{"hop_length": 160, "input": "log_mel", "bias": "none", "expert_mlp_ratio": 2, "experts_per_token": 2, "head_dropout": 0.2}
Rows from block 7 of a small sound classifier, named by matrix and row number. Rows with one number within an expert belong to one neuron, the router's apart. Each number is 128 + 24 x the weight over its row's rms, rounded and kept within 0 to 255. All counts start at 0. Numbers have three digits each. After the name is the row's rms in percent of the matrix's.
Before each expert's rows are labels from the 100 clips, of 14848, where the router gives the expert most weight on average: "top examples" is what is common among them. Only what is clearly more common there than usual is listed. The data: short read English sentences (LibriTTS-R).
# router: router (model.blocks.7.mlp.router.weight, 8x160), inputs 0-79
# up: expert up (model.blocks.7.mlp.up, 8x320x160), inputs 0-79
# down: expert down (model.blocks.7.mlp.down, 8x160x320, transposed), outputs 0-79

# expert 1
top examples: voice: male
router.1 105:142135100161134116085105126122123120136112110136134099135089110106144130120138137156120165114141125140145155132178112124109105114121182123095140153133113142138104111113110127159089203124127146101149130124055137121141131120123113112126185125
up.10 103:109162137098136106130153163134142117146141146116105134101117116137095146148122125116149139142070154126182099152116115150082151102126079119124103137144100113115107123134124131134137099111150178099133200113122094128149127109153136131142162128
down.10 097:125139119158113094105122130131121160155102121110138138124174121123115107070103112116103123118094108163131149103118143189147177173106186147127123129109121140097137068130112108151114079135128130122151096120105141116112101125090137179142131129
up.11 098:091138134154167105143101119087097135169126142128122145104126132178081116118149084141101119140101130121144172165123127146126188108144122131112135106172130142111143105122135162143106120126075149133129095124140082115171113130117142118102164108
down.11 093:145144103144102126141131147113126104120110128123133141114126164121146111157119144117161121117074132128091133115159167113108153137126126099146124140113169124132134078191115203131143143104133145114116085117154137171126139104135140169115119179
up.12 101:139095134133079137149129149081149143124122106155132094120108140172116110160146133095130131098147090123103122130151146107116098111124088136102157151100145105112144095090110154129126103160099164152126109136104155146154125144113176165070131102
down.12 112:146139144109164131168098144100125096095130107135121160086104112096173131153097131099136111163119108113071146129132122099145124127128134073094119110128081137096140132132161148110151090093115104135113107129133146093122107092112162174115149153
up.13 095:152129141115142103123145118128120057111132168154096153122123177104135155137134090110144089126073111102163108091156146105119146138122081122147090151131138098110156095170119110137118138102180128085136131095152170123155142142132120114156146123
down.13 090:122171074123089136091144137145110078104127102070161059139138084154146106157090121146148109142102137130133121131154163139123167128143090104041123116150124146111120093110129158120130158118150107113097116110123102135087140072117141120139155124
up.14 094:106123116110146107159164143119107151092097106165098146130141161092151119146170099143138122101111127136181106116104098108138119111148065122125100121148153096109128144132134116122100093139084140157130123137144151170140140128130130095108121136
down.14 101:115142082111149083142110158114107141144087122101151172112150110163130116124106145110140102111123054105104141119138143121141117163115106076123119097147098111121116119110105129138155124104119110111084103143082155139114092087133142109143116128
up.15 111:115114116153164107111075154143108092087120160129124120106118193105126107102110122122129179139093168141147100153131152089117089144083113128189135075132134129129141127097093096147124156141144084114101134097103145120142112134105111091130081089
down.15 133:137143115121159082146128143166133149134127165106134119097127115145125120129124154112095108106107112107116149099164146090120126109109141083096138118134078171089121107090128141138156170124103109161093075143129176103108109094098108142145107123
up.16 108:129125131152131113102106154175118107127172129157136116127131182155106129087147133094119143122080162152179070072161150086136131137126120154152108123118099151109145126116126117144111143149101131128136138133127092137142096140146111082168103152
down.16 139:112140135117158072142114155202137152127113126108165084112116104129131116129120169128089108102103112127141152132158129105118100118116166117114111132162108164090098097107131103149137128136097120123118076117140173094124107072112137109124115141
up.17 103:124161093152087107156140160126139082033126157149152102126120170129097118131159153113124115112146125154119175105139105138148184130132148110102154128175156087127120098123135143143094107131103158084133088126118132141137125123144123172087147131
down.17 091:118127124101158139142140116125108148128170132160116148101105124102145122151123152110101134147104166125089157121165134097134156105113145076154120142084140109151092145163132132144120091109174114114141110125125138136116100132135150124091116148
up.18 107:119137114117104153114107133154122115130072127094111155108137157136111151107115133120162128154040150115181097115150133112119133145153121121149122133140117128100074120093114087161115142116109120113092140124163134103149104142142116076116110181
down.18 105:106157105104165139152105118109143095104165107094093138085131099122116154119121138118106130126130070092077157117117171108144133095113159068117146139178107149090128130116142115152120161162103156111090078128105128126092097106134125134140122098
up.19 128:174141135136114099131112164122181133106146188132155130136118152151110094172133145134143155064118110132101141131148108113129140081116127103109157112126132121099092108118129142113076144118087131105127101111087150130170127120093147179083164133
down.19 118:142134103126140101155125132122116145132102117125101133104126131101154122151130147130131119151155117090036148125145119129127145147143231117144137144082107140105121123154168099135118129113100115150129122130140156147107131101113133158120152156
up.20 090:115104117087134101105113151123107076125113115106105137082098111116119169134110129109138130138116133120144105116095154098107128144143103079139106173133185108134130099102122136109147114093141183085078126098129124089133124140087124138120095135
down.20 093:101133141138120143149153143123142108118088091107117118136138118140123149103120133168125109110102126144190102109123140146163172144121066127077116127144135081099106136145100143101150136125115162152131162153146105163112115131125135129154162118
up.21 113:121144111091093140149126103152141118134118123150095153105135137139152097137095178120154108188101153113111117133139115153142172161143072119177140138113136094163136147141107102111163132090141142122116116112149111127129143137144131117165132136
down.21 127:135161090149088127118134090114145150137106130165135111167124115134142117127156102119091138114154115127140127123123104138141106152137154128126126143181130140172157123129104032124141108123141149128163158129155107112085140106165138129116147136
up.22 122:160154130142101092128157144144125146118156117180104125118102155124115083157145138122162151106131110153140161105171129101131163121135150125112165113134132115107098103107144107137096107109108150143112087129099142141146125127116113172056125133
down.22 109:140142156110151123157090129122148130121142112168099168085109146104170157144127142114102114180121125117017135149139125110146119138167185095132127123127119123098099121148168123142147124127134102150130154121144153108113144113133125161115147153
up.23 094:142121093121080149149130154130134097094103147151080141112132179134101160148116107132083122113121113162187140113136122127120121178104096148043139101175131128155137090122118114100142127122105133149151144121140117113123111135102116182169168101
down.23 103:127158124155139087105146119139139074152092116098156106121153082141125125125106126146138131118103177105175117103134131165123138144132091082060101110142160134117111127093143169128149123115063146118140118123112133130146126098051152096107147116
up.24 100:112135118118079123121128157102128112136111145170144146138119076138119153083130125161146137090106090151134144138167168127131164148137158159065173095134127108127125116154118159139111152124114118148134114151122120139154147174150137149154108105
down.24 099:148125146101161097160139151102143118164126144141154145116099176100137097099105153107139105154126169097071149145132121085122147131139158100094097110136139148104130125163146135123119151113126129150152131154128143127106116103150127125087145157
up.25 097:146139116111122136115150149174142135123122119154083148128091121136160128098173111117146136093102137135187133099150124150152151115123086142144104161143149112097108129131089091120118113117146141140160125124127117085117113184139110111094133102
down.25 098:152133124129120099134118104129125115191099120118153120156166104137076133095128157121133113111126120117155122131158129147107120162063114155090118117138138145131176115091120137091121090133117140109159105151118105124084118136145099088141107179
up.26 089:140119160129111130143130080127123154102136134098125102138118112155145171130122151105161153155113092096178073164127150133137145111122073147138136118138147116102119134162130118118123118147143137158099115152137132168170122117146135096107147113
down.26 091:138150111143130127099092143155155134135158117109121135143133100161150114098118191102093124137106110118132131111106155195138183117161129127129160091158126132120147132138115119123158112098120154100170143095072134157092095150135134124145135143
up.27 106:102130149102155118138131150119133115130196124122115172119148128156120150172106107123144096138082133133165116143150131087120170122134139109170137116089115105130134146172125130143153136107082175152123129127166126124137137095131151153097171139
down.27 092:104148147125149135132134110117138136145070126115131117113164097150151149079107134087123125109108091108167130128104150162153135144090156146099169152149124147090133109125138096135123085142105105124142125140100107121105181141167103114160086181
up.28 101:095121126123149109097122150091126102100109135101121140141121119142169172135124047066216129129118145131150126087139132115100145159135113132133096125192138113099112144110099113125120108099165138100122101109152109137105144143125112151116109108
down.28 094:100127152123150132132137139178142108142169120092150068079172117137110182096104131113154106127115115084161147122127138136117132112138092088104137090192142114119109105113072180114099103146118116135187116125114095153123110119081137176143141111

# expert 5
top examples: voice: female
router.5 104:148161099099124118109119143131131126126090111111122130130106110132108134119124144071113122125132123185125167127187128141079109094162168149122169114123095126145135126146184136184166117168142121146102118129121156128108132162096101120097100103
up.10 124:150130125105134118101115126134117136128081143125161096118113136119136152130125160143106161107141101171118134158121157083125122118084165122074092136139118152128099135099130110134132130116113114083080126161083110140117086132158126086143110124
down.10 130:130104134115139156122162116153141136129079135111182095139125127139142151158137159120131136132166105137061128123141150141134122162150220157145163163119146135120133113152130106104129146127131112118165108149135132166126109151128144092141129094
up.11 085:147117157107087141130126146135176144130156116136124153147066190139126165112081114100151108172070144129137132136131124137096156093141095140145108115119127103110100166162124125136129151120126161080098115092088091112128134105116097084106107110
down.11 084:107114118121133153153093147159140107138150120180120129118098114164086115143161080089090122137154122116127105115174116071140141119079136130194138113121099127144129101123164174112105115150097180131135090139106116141175120132147150123118118070
up.12 090:069103156127174125110124175112119123159115135138145149098081164163131134128105074147115150126107131125153105141153073124143118104109120138113090151108125185129137137122125131104130167111098102146163116100101097109135129150128098099128103132
down.12 072:170138095145133122156101089123138121105176127193155146163130154135119110119121153095097104123159131137102111139135150084145138144150139087116122120121154165108122075129132152131135100117124148145102165095096077158128114107095138104109140145
up.13 083:132108114150108109099124139124178091129135151148150095107110154150118102130121110150098164135132109141173155113111125135169119119078110140109103122151145116152112140095122146102140135127145087101118085170099141102142060110112106152118103155
down.13 090:118154106120122126158118139081125127118163149145100166126110155147123106118112079109198120087098128114162173104127133095128130109122088153154148114110098129146099131141144148138126155141111175176084127115127135105141136117134119140097105123
up.14 099:122125109115132138113166103168104152166145098162065172123124134120138145133133090153116117163141169105133142158108103177151195160135073133117134129114131093172152156146139124154134107104159140137112167097168121146141118135144119147116158137
down.14 111:134107130132117145116150141119132149115128102114173119142147122089113130151107151145102123146146111127120106124096151156134147179122139110177152123098149085147151149195120097120118132137163112110157157135127113151112136143133148113155135118
up.15 094:114126107109091122099142111111158064127151131071126154134099118147127155120122117122134129135145178091171105101126162092156147132088152117105074154116126117087115133123098107126123179102113182110104133136125111116151137123118090107178133146
down.15 100:131151109119119104154086111142166130123164156145056122160126139115122116125114107113130152129105093118177128120153112111123136100091058094138128104115097100157131112115169154131138146135122123133119093114079122096193140131111145132088152118
up.16 089:111146090125171124157130121099071132130103158119156120092104124079110171131142182184089159130125151102064146148133113098126115115175106153116094143160124122101124134145130122103119124068130117097123108111158122127121106115129170107136130085
down.16 068:164163155114143144088119139149145159121169155116163117114133121133123105074144138125084163146124119111072165121112145141108132145145204154107097121116139104141100118136109157106125127115168116130147110130128141157161148117091121141146125132
up.17 127:160129103133106124121117114104120082106061148138129127141117165142121104143133115098172137123105115154190090090123135137139126136127076142146145127131116118133094131178139095133093151101130122099132117147137132132147132105126108142066106167
down.17 138:152128106135119132147136142107123134147113145138067170107095145139130123137120135093152148103130142115076163096180112095102115125082075132152138113124098147146115087115183105115092166183100150112086129148128112134132102139116070127138089113
up.18 086:145146079110136168154167134131132147173120145073093144119104158121137115132125086127118115147127115115103118131136103134134111102146137127148114117120131115103145173088121114145155142122164087072157165155124160134119160160131133100104109144
down.18 084:104098179091136131083128142181099159100142130112082127153116106106109146127103136137131153150137163130149139157118132151151164117115111146164160140165120169124154143118110113129132121126131143139110121117119110120115119150118124134127125142
up.19 083:114159167132157114133136131130125160127148120122155142107145142113169129129084118124160150125123186105117147111106158116074141095130166142117081074099202096112153089106102140145093118130160124127095123156100163156121096111128139136164166120
down.19 073:133152121129113144119082159124103150110187151087152101119133109150083165113121108167142115115134138134093130113118126102139170186105153126134128142141147137117103118159122179112107119152110121139139096115137125124142138093127128165122093113
up.20 091:163193145120098126105139110142114131135116162104114153155149121116113171088153099132142096145143159101120113113104103127123131087126078147103147087153096152138080136107133138135132126174137146141085129143109148103135138134131083138110142139
down.20 091:098163082109146045173091125119121143128131136143113102128123090128105111117120129115117156127129128158167109139083135114111098118106068105150114129109099088143113138147105122133098154147107094101111096100113115141153154156127129185105130128
up.21 087:109113089105107159161133117102120134126148132095115125122102134074123159142142089146154146170093137132109138169123131110111116095116090170104078145177075174071132148092125122138106166118118123124124165142132098090084144106141148121133083123
down.21 077:128126179118167147114109155127146115095122130123151122145137117085106147191107138148107126134127125139075132140145161115127166126102126134177168120123132125149126123076140191120140105113137134119135113150123084178162100122132140129125113092
up.22 100:141159117140103131130135168094147074117093147133138120135065127124123133098094110089162140140111134139191111149144134141124135135105104128177138123125122108095132092144097105146127150155152136151104127136115125112159150098140117121085104148
down.22 107:146119144113147137156107160148140140175139127112118153148085169119098132145114100100112146114143143107114183089161099094100112108063063106141143110112115133150135106126170131149102175170113132136108138140148104114139126138126092088124116108
up.23 112:108116122072100127102123127125144149160149147114123138146107163118115185177107127133083141117135148141101136130131123083157096136112142095097095144155133127157120141120142125135119155156147099126095121116123117122134057171129128099173091118
down.23 117:122110121142139142106155124140153115169113122123193104116131134119152122137114145134120133122164105147073138142157147168148145148153201146158141159125166142143150121147102104124154107118114110150128153142147128159130143164136114112148135121
up.24 081:127143146119134165104110118112145104100137115073129140110133113152148168122131114118159144158112146123168107146115100129121161110142129133143103102095138116095086139142125128125128122120149119115111185127156136152124122114066129118172128156
down.24 085:132187114102127119148119128135111134118152118140095144194139117136132130090097109139160135108120101132165146097126157141124102131115071112121132128120128148129139145097153129127135141130138106124120104092140110104136167093121117155156148089
up.25 103:147104146100135124148144112141134091131146136111119098085166143158136172166116105133130122149148100134122112125132125099152147115089124096102097139177134169148139117105167160157109149102102128160090093147107098149092106146150156146194119105
down.25 106:146121152139150124095154133110118149125096135090140103125133094115171108117153177133116119146100120142092124126111143150155098149136178121157174137110118132145137131149102097136114147117158108100123149099153117160071121155122144105119133125
up.26 082:088084119074111119169137095117143111084164100121128114087161144093178184087130104163120094127099117152106098134074126128113154107110118137135097108109112153123148107108120116133123140115155131154072179112143111112141121135142123156162116087
down.26 080:149132161184158120119135125105123154149137113119091138157130083133131132126117141150121166142139101123084144146146180151184150155168144175093133118158152085133125128137091135126121134133160131110179099086131070149119142099142123139127140116
up.27 095:096140123140152102121132123131153120144131131114112106076097142134113162098124097135118155145112155131103131116101136148119166100077091152132149111150131164094091121114144117111102160103155137116119150127122116124142126160129107117180118071
down.27 105:135173136147123087156115136121107125109166139124103146134108151115104090098108104134087135134123130108193167133116107085139127123068051147121101149121111147130125120099096138144120102159119123128133122113111119100163133113136124128120123115
up.28 098:096136102120117147123123143126107113122080086116074172093148121146144161097182102084113111156130154130136145128093123143146164111142087150160082125121129132121112110152103131106146089100161127159166122107113155116126138110100103145127153121
down.28 101:105133107106112089121131110113097147109107138121134103167146133102136103096106148122102129165145085107147155114118162145132143191130114122174145162100141117146168102155116120118150128136126106069130108142127141147126131159128139147154132122

# expert 4
top examples: voice: male
router.4 098:195152095104159109140123101127110119147124125131148050149113101122134103128126159139144182102160134159126159118092131094092121114139125128101134152128120157104109083106159127146166137159121105110123118096125168152144130129117134103087138133
up.10 104:082149120130112126144142120104106087175138097142098124140118133121126135145146116115149150136127128129149112112123133156121171119139079137131121129125132145146161163103125130099121118125118146122115113114131142132177144081105112124138153128
down.10 102:103147100139117160110129114106113117102110148116118092123115085098142138132143086102123096135140132118109117155077114138081104164153174123118165171137133146142145126131121093134118113144096118144109167140127171070136147182148153099121134167
up.11 101:097149101109135153093151102117137145153126107136132159110158155103137128131145086108131090129138153086139109138100124157159150142135113103156144180164103135200131160154126138110137122119131148188139096066118097128088142119141130134121141119
down.11 119:098089143130142175167147115121114140110104117100127122106148127105183110141165113110124119141146110087092144118120150157138123116151147146099129161133149151133119128135156117093141098123118068149129176105121122131107172188168127095124131127
up.12 094:146133133157123119107131132129125104129113091128096166103130169152114170120131110135135114131101178121170154129150120139131138136123072136109143129101123147125089123145139140161132125159144140125099096154153127126128130097134118095108128107
down.12 101:126153102161120118134116102119088136098117125100178090140091142166156120125103108137134137087113165117112097131121108106105116111099151089133126140136116139148127097139109079100121107183096119116109121144119127100141139116164141143087112136
up.13 091:158093150127136120097115134111146116144158098116122083128149106105163109114131087118131095164147126121172131111127110124127144143133075115129153126124142083171112153134108123134172104122098140103101131090130094124147144122132089120176151156
down.13 082:126106138138121109140142111124149142133117114124131171123158104136149155123122140131140098110140154126118133118133146147135093138126127112085107167144121122122144123092139139104119139133072149127165149136146134110112124151112127094195123149
up.14 097:131129124105110118135129104141141064109113101171153080132107169148071115139141090125166145160112189131151146132164133156126132142092116107151127159143154081146140154143170126132121123107106150114112137123138116126144123143108089118128133109
down.14 089:125140133138116095174136135088185130156130111097160135177079085144115111112130135112108146146126105132116134128141150048115132119101152124115131135120124135162106099147177067173128118133131090093130137099114131141134129144114123100124067162
up.15 092:127122089174128123122136147145120134130144094138128141135122139125099145139130134161156147077135127151198131156165105123122169105160052095148147143159136129136090106131122149147117110140124146126118131139115150109106119166104139127135122132
down.15 090:105096152184110131120134082104136122126115128110135099144125144136155138129111103107143095124124122133111069125126162138106157134114157130113098125132132105123167087137150101084109160127121133151101091143170147102096127139102129136132135146
up.16 102:130111166081138161119157110126120124141141131160125156124143187103118163152175113143171116127117173128137138121129145118123184161125079121074137135130100107119135147105156107129127149146107140154104134117158116120137110128127173103146157108
down.16 092:119110130153145186155162122162118107142094152106109122118180133059131162067127148118121148168145085131149160123111120125166074137138163177126140142167111161098164112156163139131138137137148096123155143138140108160114137141108133106122133117
up.17 094:077139085151150123117129151186142154159095125148140100101140141096121144079121112127075111141182089139154136136156128108145142107124130157150112114092121129135120125117126158092132099150116099097095131087116113104098117157127073156159127149
down.17 113:134175136121108076110100143129109141122126132133188074127105076125128116153135147092141134136121118148097116126145095091102087133154142081131112105113104103121127089133085108120121139097137170149113107107127138092136122111073121175091138145
up.18 090:144095138136132163135091105142104121143145108117072175143156114140127123136100148130144136124114118121158120133108126131156121155095121098116143118153110149145127120135129119094148142143124150132099138138151058112128153060146119079139117130
down.18 085:135099131136121129139105115110125184093108124128142131115141094140145151116143132174176096115143092112095128157144098114133101128109179100160136158089134124107123137133181111101122112104089092094100135129149152126126173143117130144174117125
up.19 098:105127098117090120108124168178115162163110086133116107061146141095111146058179108133119139135139160141123125142130107138080136107116092144152096137152114126149102117079098150098096159133120112080111142144140111090106107120092095149168147174
down.19 093:129167145109082076066111141082147113149136161134176131126108114143127113127139154147164169117123122175101101130123129084141073118147133089145104104087168140140112136075097147135125148141147158159122132122112153100152122107104118133118123130
up.20 099:151120139124106134148129145099131083091156133131096163110140134162144130169142092113153109112117134135161126094143107101066118152126061135127112107152135139107134146127173115122113129131176147152133130118136111068124100125117094114151109121
down.20 088:124132148148138143131124133102151174139138107087152130110110124135119101142113169147106098145107173154089097132134145116104133118127115160119128149105095145138102102176154128131202132132103107129118143109103134126157125127116135118162091136
up.21 102:136130117145110126151126132126141101133152147131097158120106093179111165130094126109152094121151139112170167123112123126120143150126102128122108143136136109112108113165147096145136139156165193136078160140152144122118097128139114123165125121
down.21 092:128144120114151132145086154145142172150110099147148108149163107123096146144110132137102120119141164138147155174113133116150111157140120103130133113111130163143124108139077104101132110125126152095109107100106129134069145161101132166130122125
up.22 117:102130176160115130119109124147146114105110110151115120120150132147120069084131053089158087124129184112131094144135170106096132115143091166164134145142134065160131148134118136114131122173139188123142120110130144102140121124147120130104151125
down.22 095:134164144123126156118140111102123162146081166127083165150128133126116132104136126110126157182176087123108131140124146107124087097154112156132116149138114186108139147152118127158111140139111130131099141141147153122138140092156127156090119142
up.23 103:128083109137129103184115130145108100119109160132106163138140152155177145164149136135151099120129104122131167136100139170156140178128081094095115130115120109158143123120149106094111106153122146155150179139137131117088118145161117114149184107
down.23 103:137115146107145126143175133166128104162098110138119148119133134113105125098120125126116122172172118108105166129129112128147124176134127142120138147140160147095129107153183129113124138112134105106150143108138140151141185170116185079123130141
up.24 092:112137104160109147097106136121154117116137141133077165157139139144082102087122051088141127140118170102212132134148106174148161154119083174117114150157131108145110158159118135131122123143143151130113097097141124128134168100135093134108104137
down.24 091:103132143137106121118093113073097162153105131129130149085153144133114133146100192119116118127100102126102132148093127148138084126117154143144149121152120141124136117157112102143102140119100125096137126119120122091124144122165133130137121093
up.25 090:156117125120073117134165131132097118099140130139122120127171174098169154159142101150148101151154114120161161147135125100132148129097127113125136128171120080156148136146096120138150135112162150158147113141103120139086121104134090120133096125
down.25 087:107160100138105099140138140138148121126102135130137141126160154130095128124128162120092139107112120128160099093187133066110107119115135176138134114129151192154113131111110123131106128136094122093117119087103093114111138143075134120090151145
up.26 113:126123136121130120147143109155124093154165104121100170110141121131161099125163093146146112111136133124160139119137148137143174162156039111093097153161126158147134130131115131125142136120137157129129156110140108124156131108145121090119156137
down.26 125:089127131100129170106179118109096144138109106114144103127139102078156122118127084150144117145144148109115129140089150113114110160148147112121113134129135140164189146123120118154137107104127100123137154132177136108120168159117142113090154157
up.27 099:142137127151096109105117109158118124094154140152101149156140097152109142132148106125125123128112129115188162154106160111132096124163115147163096121143087107090131117145138087116114120132145191152109128139149106138121170126129131130138099151
down.27 089:115135169123119130135167130137161149136111136129132133104151106100128132131118133125122108131128137158083105111126130121131124158127161151090163130174121186123101118155143105148145143156114085132101158110126152101126099142101147084141128101
up.28 101:131111126131119094102123107120148117138147109148101157124144160155118124139119092140167143145098156081171108164125145145128133127065093109109151163143131073132143152116127100104184155135158137116104121132106107121118093125156130085120128085
down.28 098:135111086137128148157156107120115157100117113109144135157156051169158127126124121113152104079157111123110118145164151164151117154165144139114144151119155085107162124164140148084084127149127119123111094116145161119106149131142124103132163155

# expert 6
top examples: voice: male
router.6 102:129145095120141105164128125114112122134115158123165125142063098131136130119118148114121145114139105128168166107104118139144123093134191134103140106129098162137112084135141129114167115189118131120142129114131168156100123175098121127100111126
up.10 116:133150130105119108123092095098131080120156124139116111169133151156128130129122128146155150096138113113183097132111171123118097106109068158096120120168109106104112095096147132133105129139131143099084144137110126104147134093127141123118104114
down.10 102:176131103123135116131132169185115131124103144132104143118119114119100121121084095160111094091110121087112129124176133127152089103095119156153102132114085112107143123108147094069111136172105124104122173146091158102081095123121092112137121158
up.11 096:107145081140117115140118115160131101091118141157063150107152150169117140119144122130123157121105167130171115133147143118122169121128110127116127150099136147152117143129130075110110178127138113117139097144137168107108129153113112141130139159
down.11 090:111106113133121118156139178136146126099098112112092174143148112086133116088121145152122134144143118094161165141129154132114159129139155137132156137120133136118111121120165111127135109146147108142123136120108137166140116130135118115144125140
up.12 094:111107108097092121144122111088121152092096153136139124120134159152114132109150139146123174122086134111135105137134136159122116054141115105123165136125129108132106107165136108103125122133155134109115123114152104127127111133153088145108127121
down.12 063:114087150093185182141108118118160073160174124102119125107168118139129127122158127125130109155158121148121109133129145153110142147126102117121085112145097166177130150128138130101140120144115098128135141145150122154144131139136122087166102134
up.13 093:085099122096098138133112170145122114100122116165128150140133156166113095135132087164163124133077129134202130138153086120134135103093079079146088118158120117179105125153132088125119124105123152097123170136111107140134133127109101138155113139
down.13 095:128129173146133095133148125150161153132167094124142131106137112135107104110152129173155144178143131187134130109112098114091123119192136110151109149123136125149155154109146158120154109099120123084158120131105121134119085101144173097109122155
up.14 089:135172123072104146134114106169155103120119125114174170143125104156142143095113102089142139158134117089107134115137152121121136114126088096164162165093106140103135118152164113125107142154166139089119110175135137178144155086116116122110128135
down.14 099:133130128135108150200139133130129135116137081111133187125140199147168144150130134152141156135136112110120141142124121126136136173138133100098088167093155092163144156123175084139167114143123172157157124120130110128094114139142141134179163075
up.15 101:136127130120083115119124120150151102153153104148122171138121113184110123104080120127143137125114122112178126142152137098152165165132073149123138125109144116126093108103130078129130108141113136143098101132103102127106139137143104132111140154
down.15 086:116093186171190104141090163132119101131082071104117146080122110124115146096109134153154135134129137112106118164173127127142129125162105162130106127156118159112147110144147158122103158131119138147117125102118148108102134131149119093118126072
up.16 089:142099109163116088156115159122146111149151117153153150168129102119146099110080076126142100110107144146165153137137111126138109124116082139132146110130129120125109143110131112121158162147133133088180158180125162112108122107127122117096140125
down.16 100:132100156125152119126139096170156150141124105123147163121123135138149114126119120130118170151137136124124146138092146124114168173169107118142097141125132112152138119133127138128157090103121101101136142100112044156123122148102178127102162096
up.17 102:098116117135121125106084124117090101127092137096064151093166114099137135103103105155138104130112120099144103126092110128126126154144057111117079135130146160130136118147112127169147114151173167135096121112130127143125139118115151103167105123
down.17 101:128116147119109156133118115128136121115145096148149142102152176110133126146171145112113142143117166113137098131153093121120118140149140117132130141089122102085103118164130144134158084084149122130144165074127077146145145163078162147112170137
up.18 099:109128130095133123115114155125112105144118154129146113108128142128120142124102131108141106164085139119160158090138146138098154155161093111105120163139134096125105196124112091165184135129096158130108103177111105148124158076155131118134121116
down.18 096:117098156119148166155126132167147090156154108137158144136133151136174118154094124121118131137108111122106126105122140126143166168160135102125112114115160117155129153109146188107143128116133114124142118117117057176196118121102139137115109098
up.19 112:079161136124128129105149120127109118106132116110128144093147135132150079145142103111170124170118124116165131134114116102123147132145066151138118139130144158131144171144139095126110122117136162106118157119128129080109160128114122115111133144
down.19 114:129092132128159094117125148115094155118116110120151098163148120097132145114130151094113132119078073126164121127105138109135095134158149159129166127116140178112148158149129100134156121135142106165105121094146153152117127138145161105132132106
up.20 107:122099162150125141131141142114089093104129137160078154160119158126119137132152096115147101147130131118148148132147150124105105126112044135140096137105132124158124126119128102114123122118177140142117139112159148091119115146111132098121135135
down.20 089:082109076137099139121116166155138141143100115116153098095157126097128069120132130159142114145108108104158128095161099135119105143127117178164104114088170180172142127115125127125177087103118079138116139092107138123116131116111128124129142131
up.21 113:098132126095091135147156126132152111101098107102075131110143137108173195123138168119176137137105140091150070153123094121179148138160069115111126116167117120100121188133107109108146124104133162116103134147139099152128135129130104114137139082
down.21 129:131116107115119153105123136147098143161129118135142142135129104102147132126171147134083141131102107142125131131090148156127116157154143122161133119121147156121144139152089139129160081089133143153153067103155095159142156144133169150114174126
up.22 092:140110105143093158137099089141104087142163137084129147147116114154145124117130109144132134088139073109120106094136148136164150095103131159166156148147186098180111141163094116138124140138123134109132135140166087156135131118076141175106079118
down.22 065:157122180144112113153137143179170091100096145126130136104110156092147107158132113132140142149142157107121128130089120125085186137120144080151157106140103167151155113128123105148118127146128092129132120144107148110126123129148178105117125150
up.23 117:121130174106105115129152131109094088084115111116069145129103126128135135118152152134179102159126138127181137149132112141140129150152030099107091140154121149166124145145140105118155099114138129132143162109150123123167170152145139141131137126
down.23 134:116109125107113183103140126137131147135161103177168114136144179113118100131144154130119096121113137133134113162093109138143106119142125122132115110112126146098123155139095135080182087095142120148157166079149094097149144109146190154142169134
up.24 109:136158132156100183142153131139153099087117112141125150126096161154085146137129107147179142121113151143190119147147146139106123125117107103121156115150136124128156183094108121153146170108092167133140138159117139122150149113133103118135106147
down.24 102:165086124154169122155127142179120106113090147115108152103147090084126154148121162134111130134137110098164142113112161111150122151129126184122158142107121175094125105143143073118122102150120125115092059117125146170119137169122121151134130090
up.25 100:154118126104095107096088133142122116089114120133104149143113159097090114100110105124164106103125136091163114112120139074118128117132075164109141141129124107111090089160131101094164154151137168086158116138123114098167136148115101095143127093
down.25 094:145109107131128124089111192147128119139108124089070154128113142123124143120114131149116142133166104136135169120145178145116158169152123150154162138108146169124139096132151108123150128155093105127097114111105117161139112143167110136104121088
up.26 117:146097139114099160149091140111136127126147116133078148104142177139102132161115101147148118141102124103150112173143123143128133132137117135137107126133137095138135185163123115124151165137168156126148135116144116106163138136132135124135139119
down.26 098:093118127090130106130153117132077172157099103143148111178140156129158128118138133159172108131121138137147098142084064139117088104134136097127107103097124166146137145126143124120184092122125150112115095103113120112122133152109161082093172141
up.27 092:105122123139135123129099128134108107143144126104121117152117138148145097130143122075107138087111126138188133113162145138130121142134082127130095140101135112091171191131151157167124127133149165122119141128118132140144158112122118086097113109
down.27 090:141139162124176156165117148156157137112130092114124146150094151142148104133102138120108169136168130097107138150108098145140172163139100086148111109139132134154092120124132165108140099079118096112142137161142095133136149160096134099112111095
up.28 099:150102120121109132159125131107157085152146159152162112116138133164169137139101068141157146121152126132115129111114117134146123130166127115192108150136133071183131108150130147131104185147145155120111142091114110101116166126126128142104131102
down.28 076:130144166128223112129138158161136138130114122101146164158138155098109066136120164139136146168141098123118124131138141120132128142113110148108142123142141162122145144121144148073108121160121118121163122159123118136143118168110104086121131129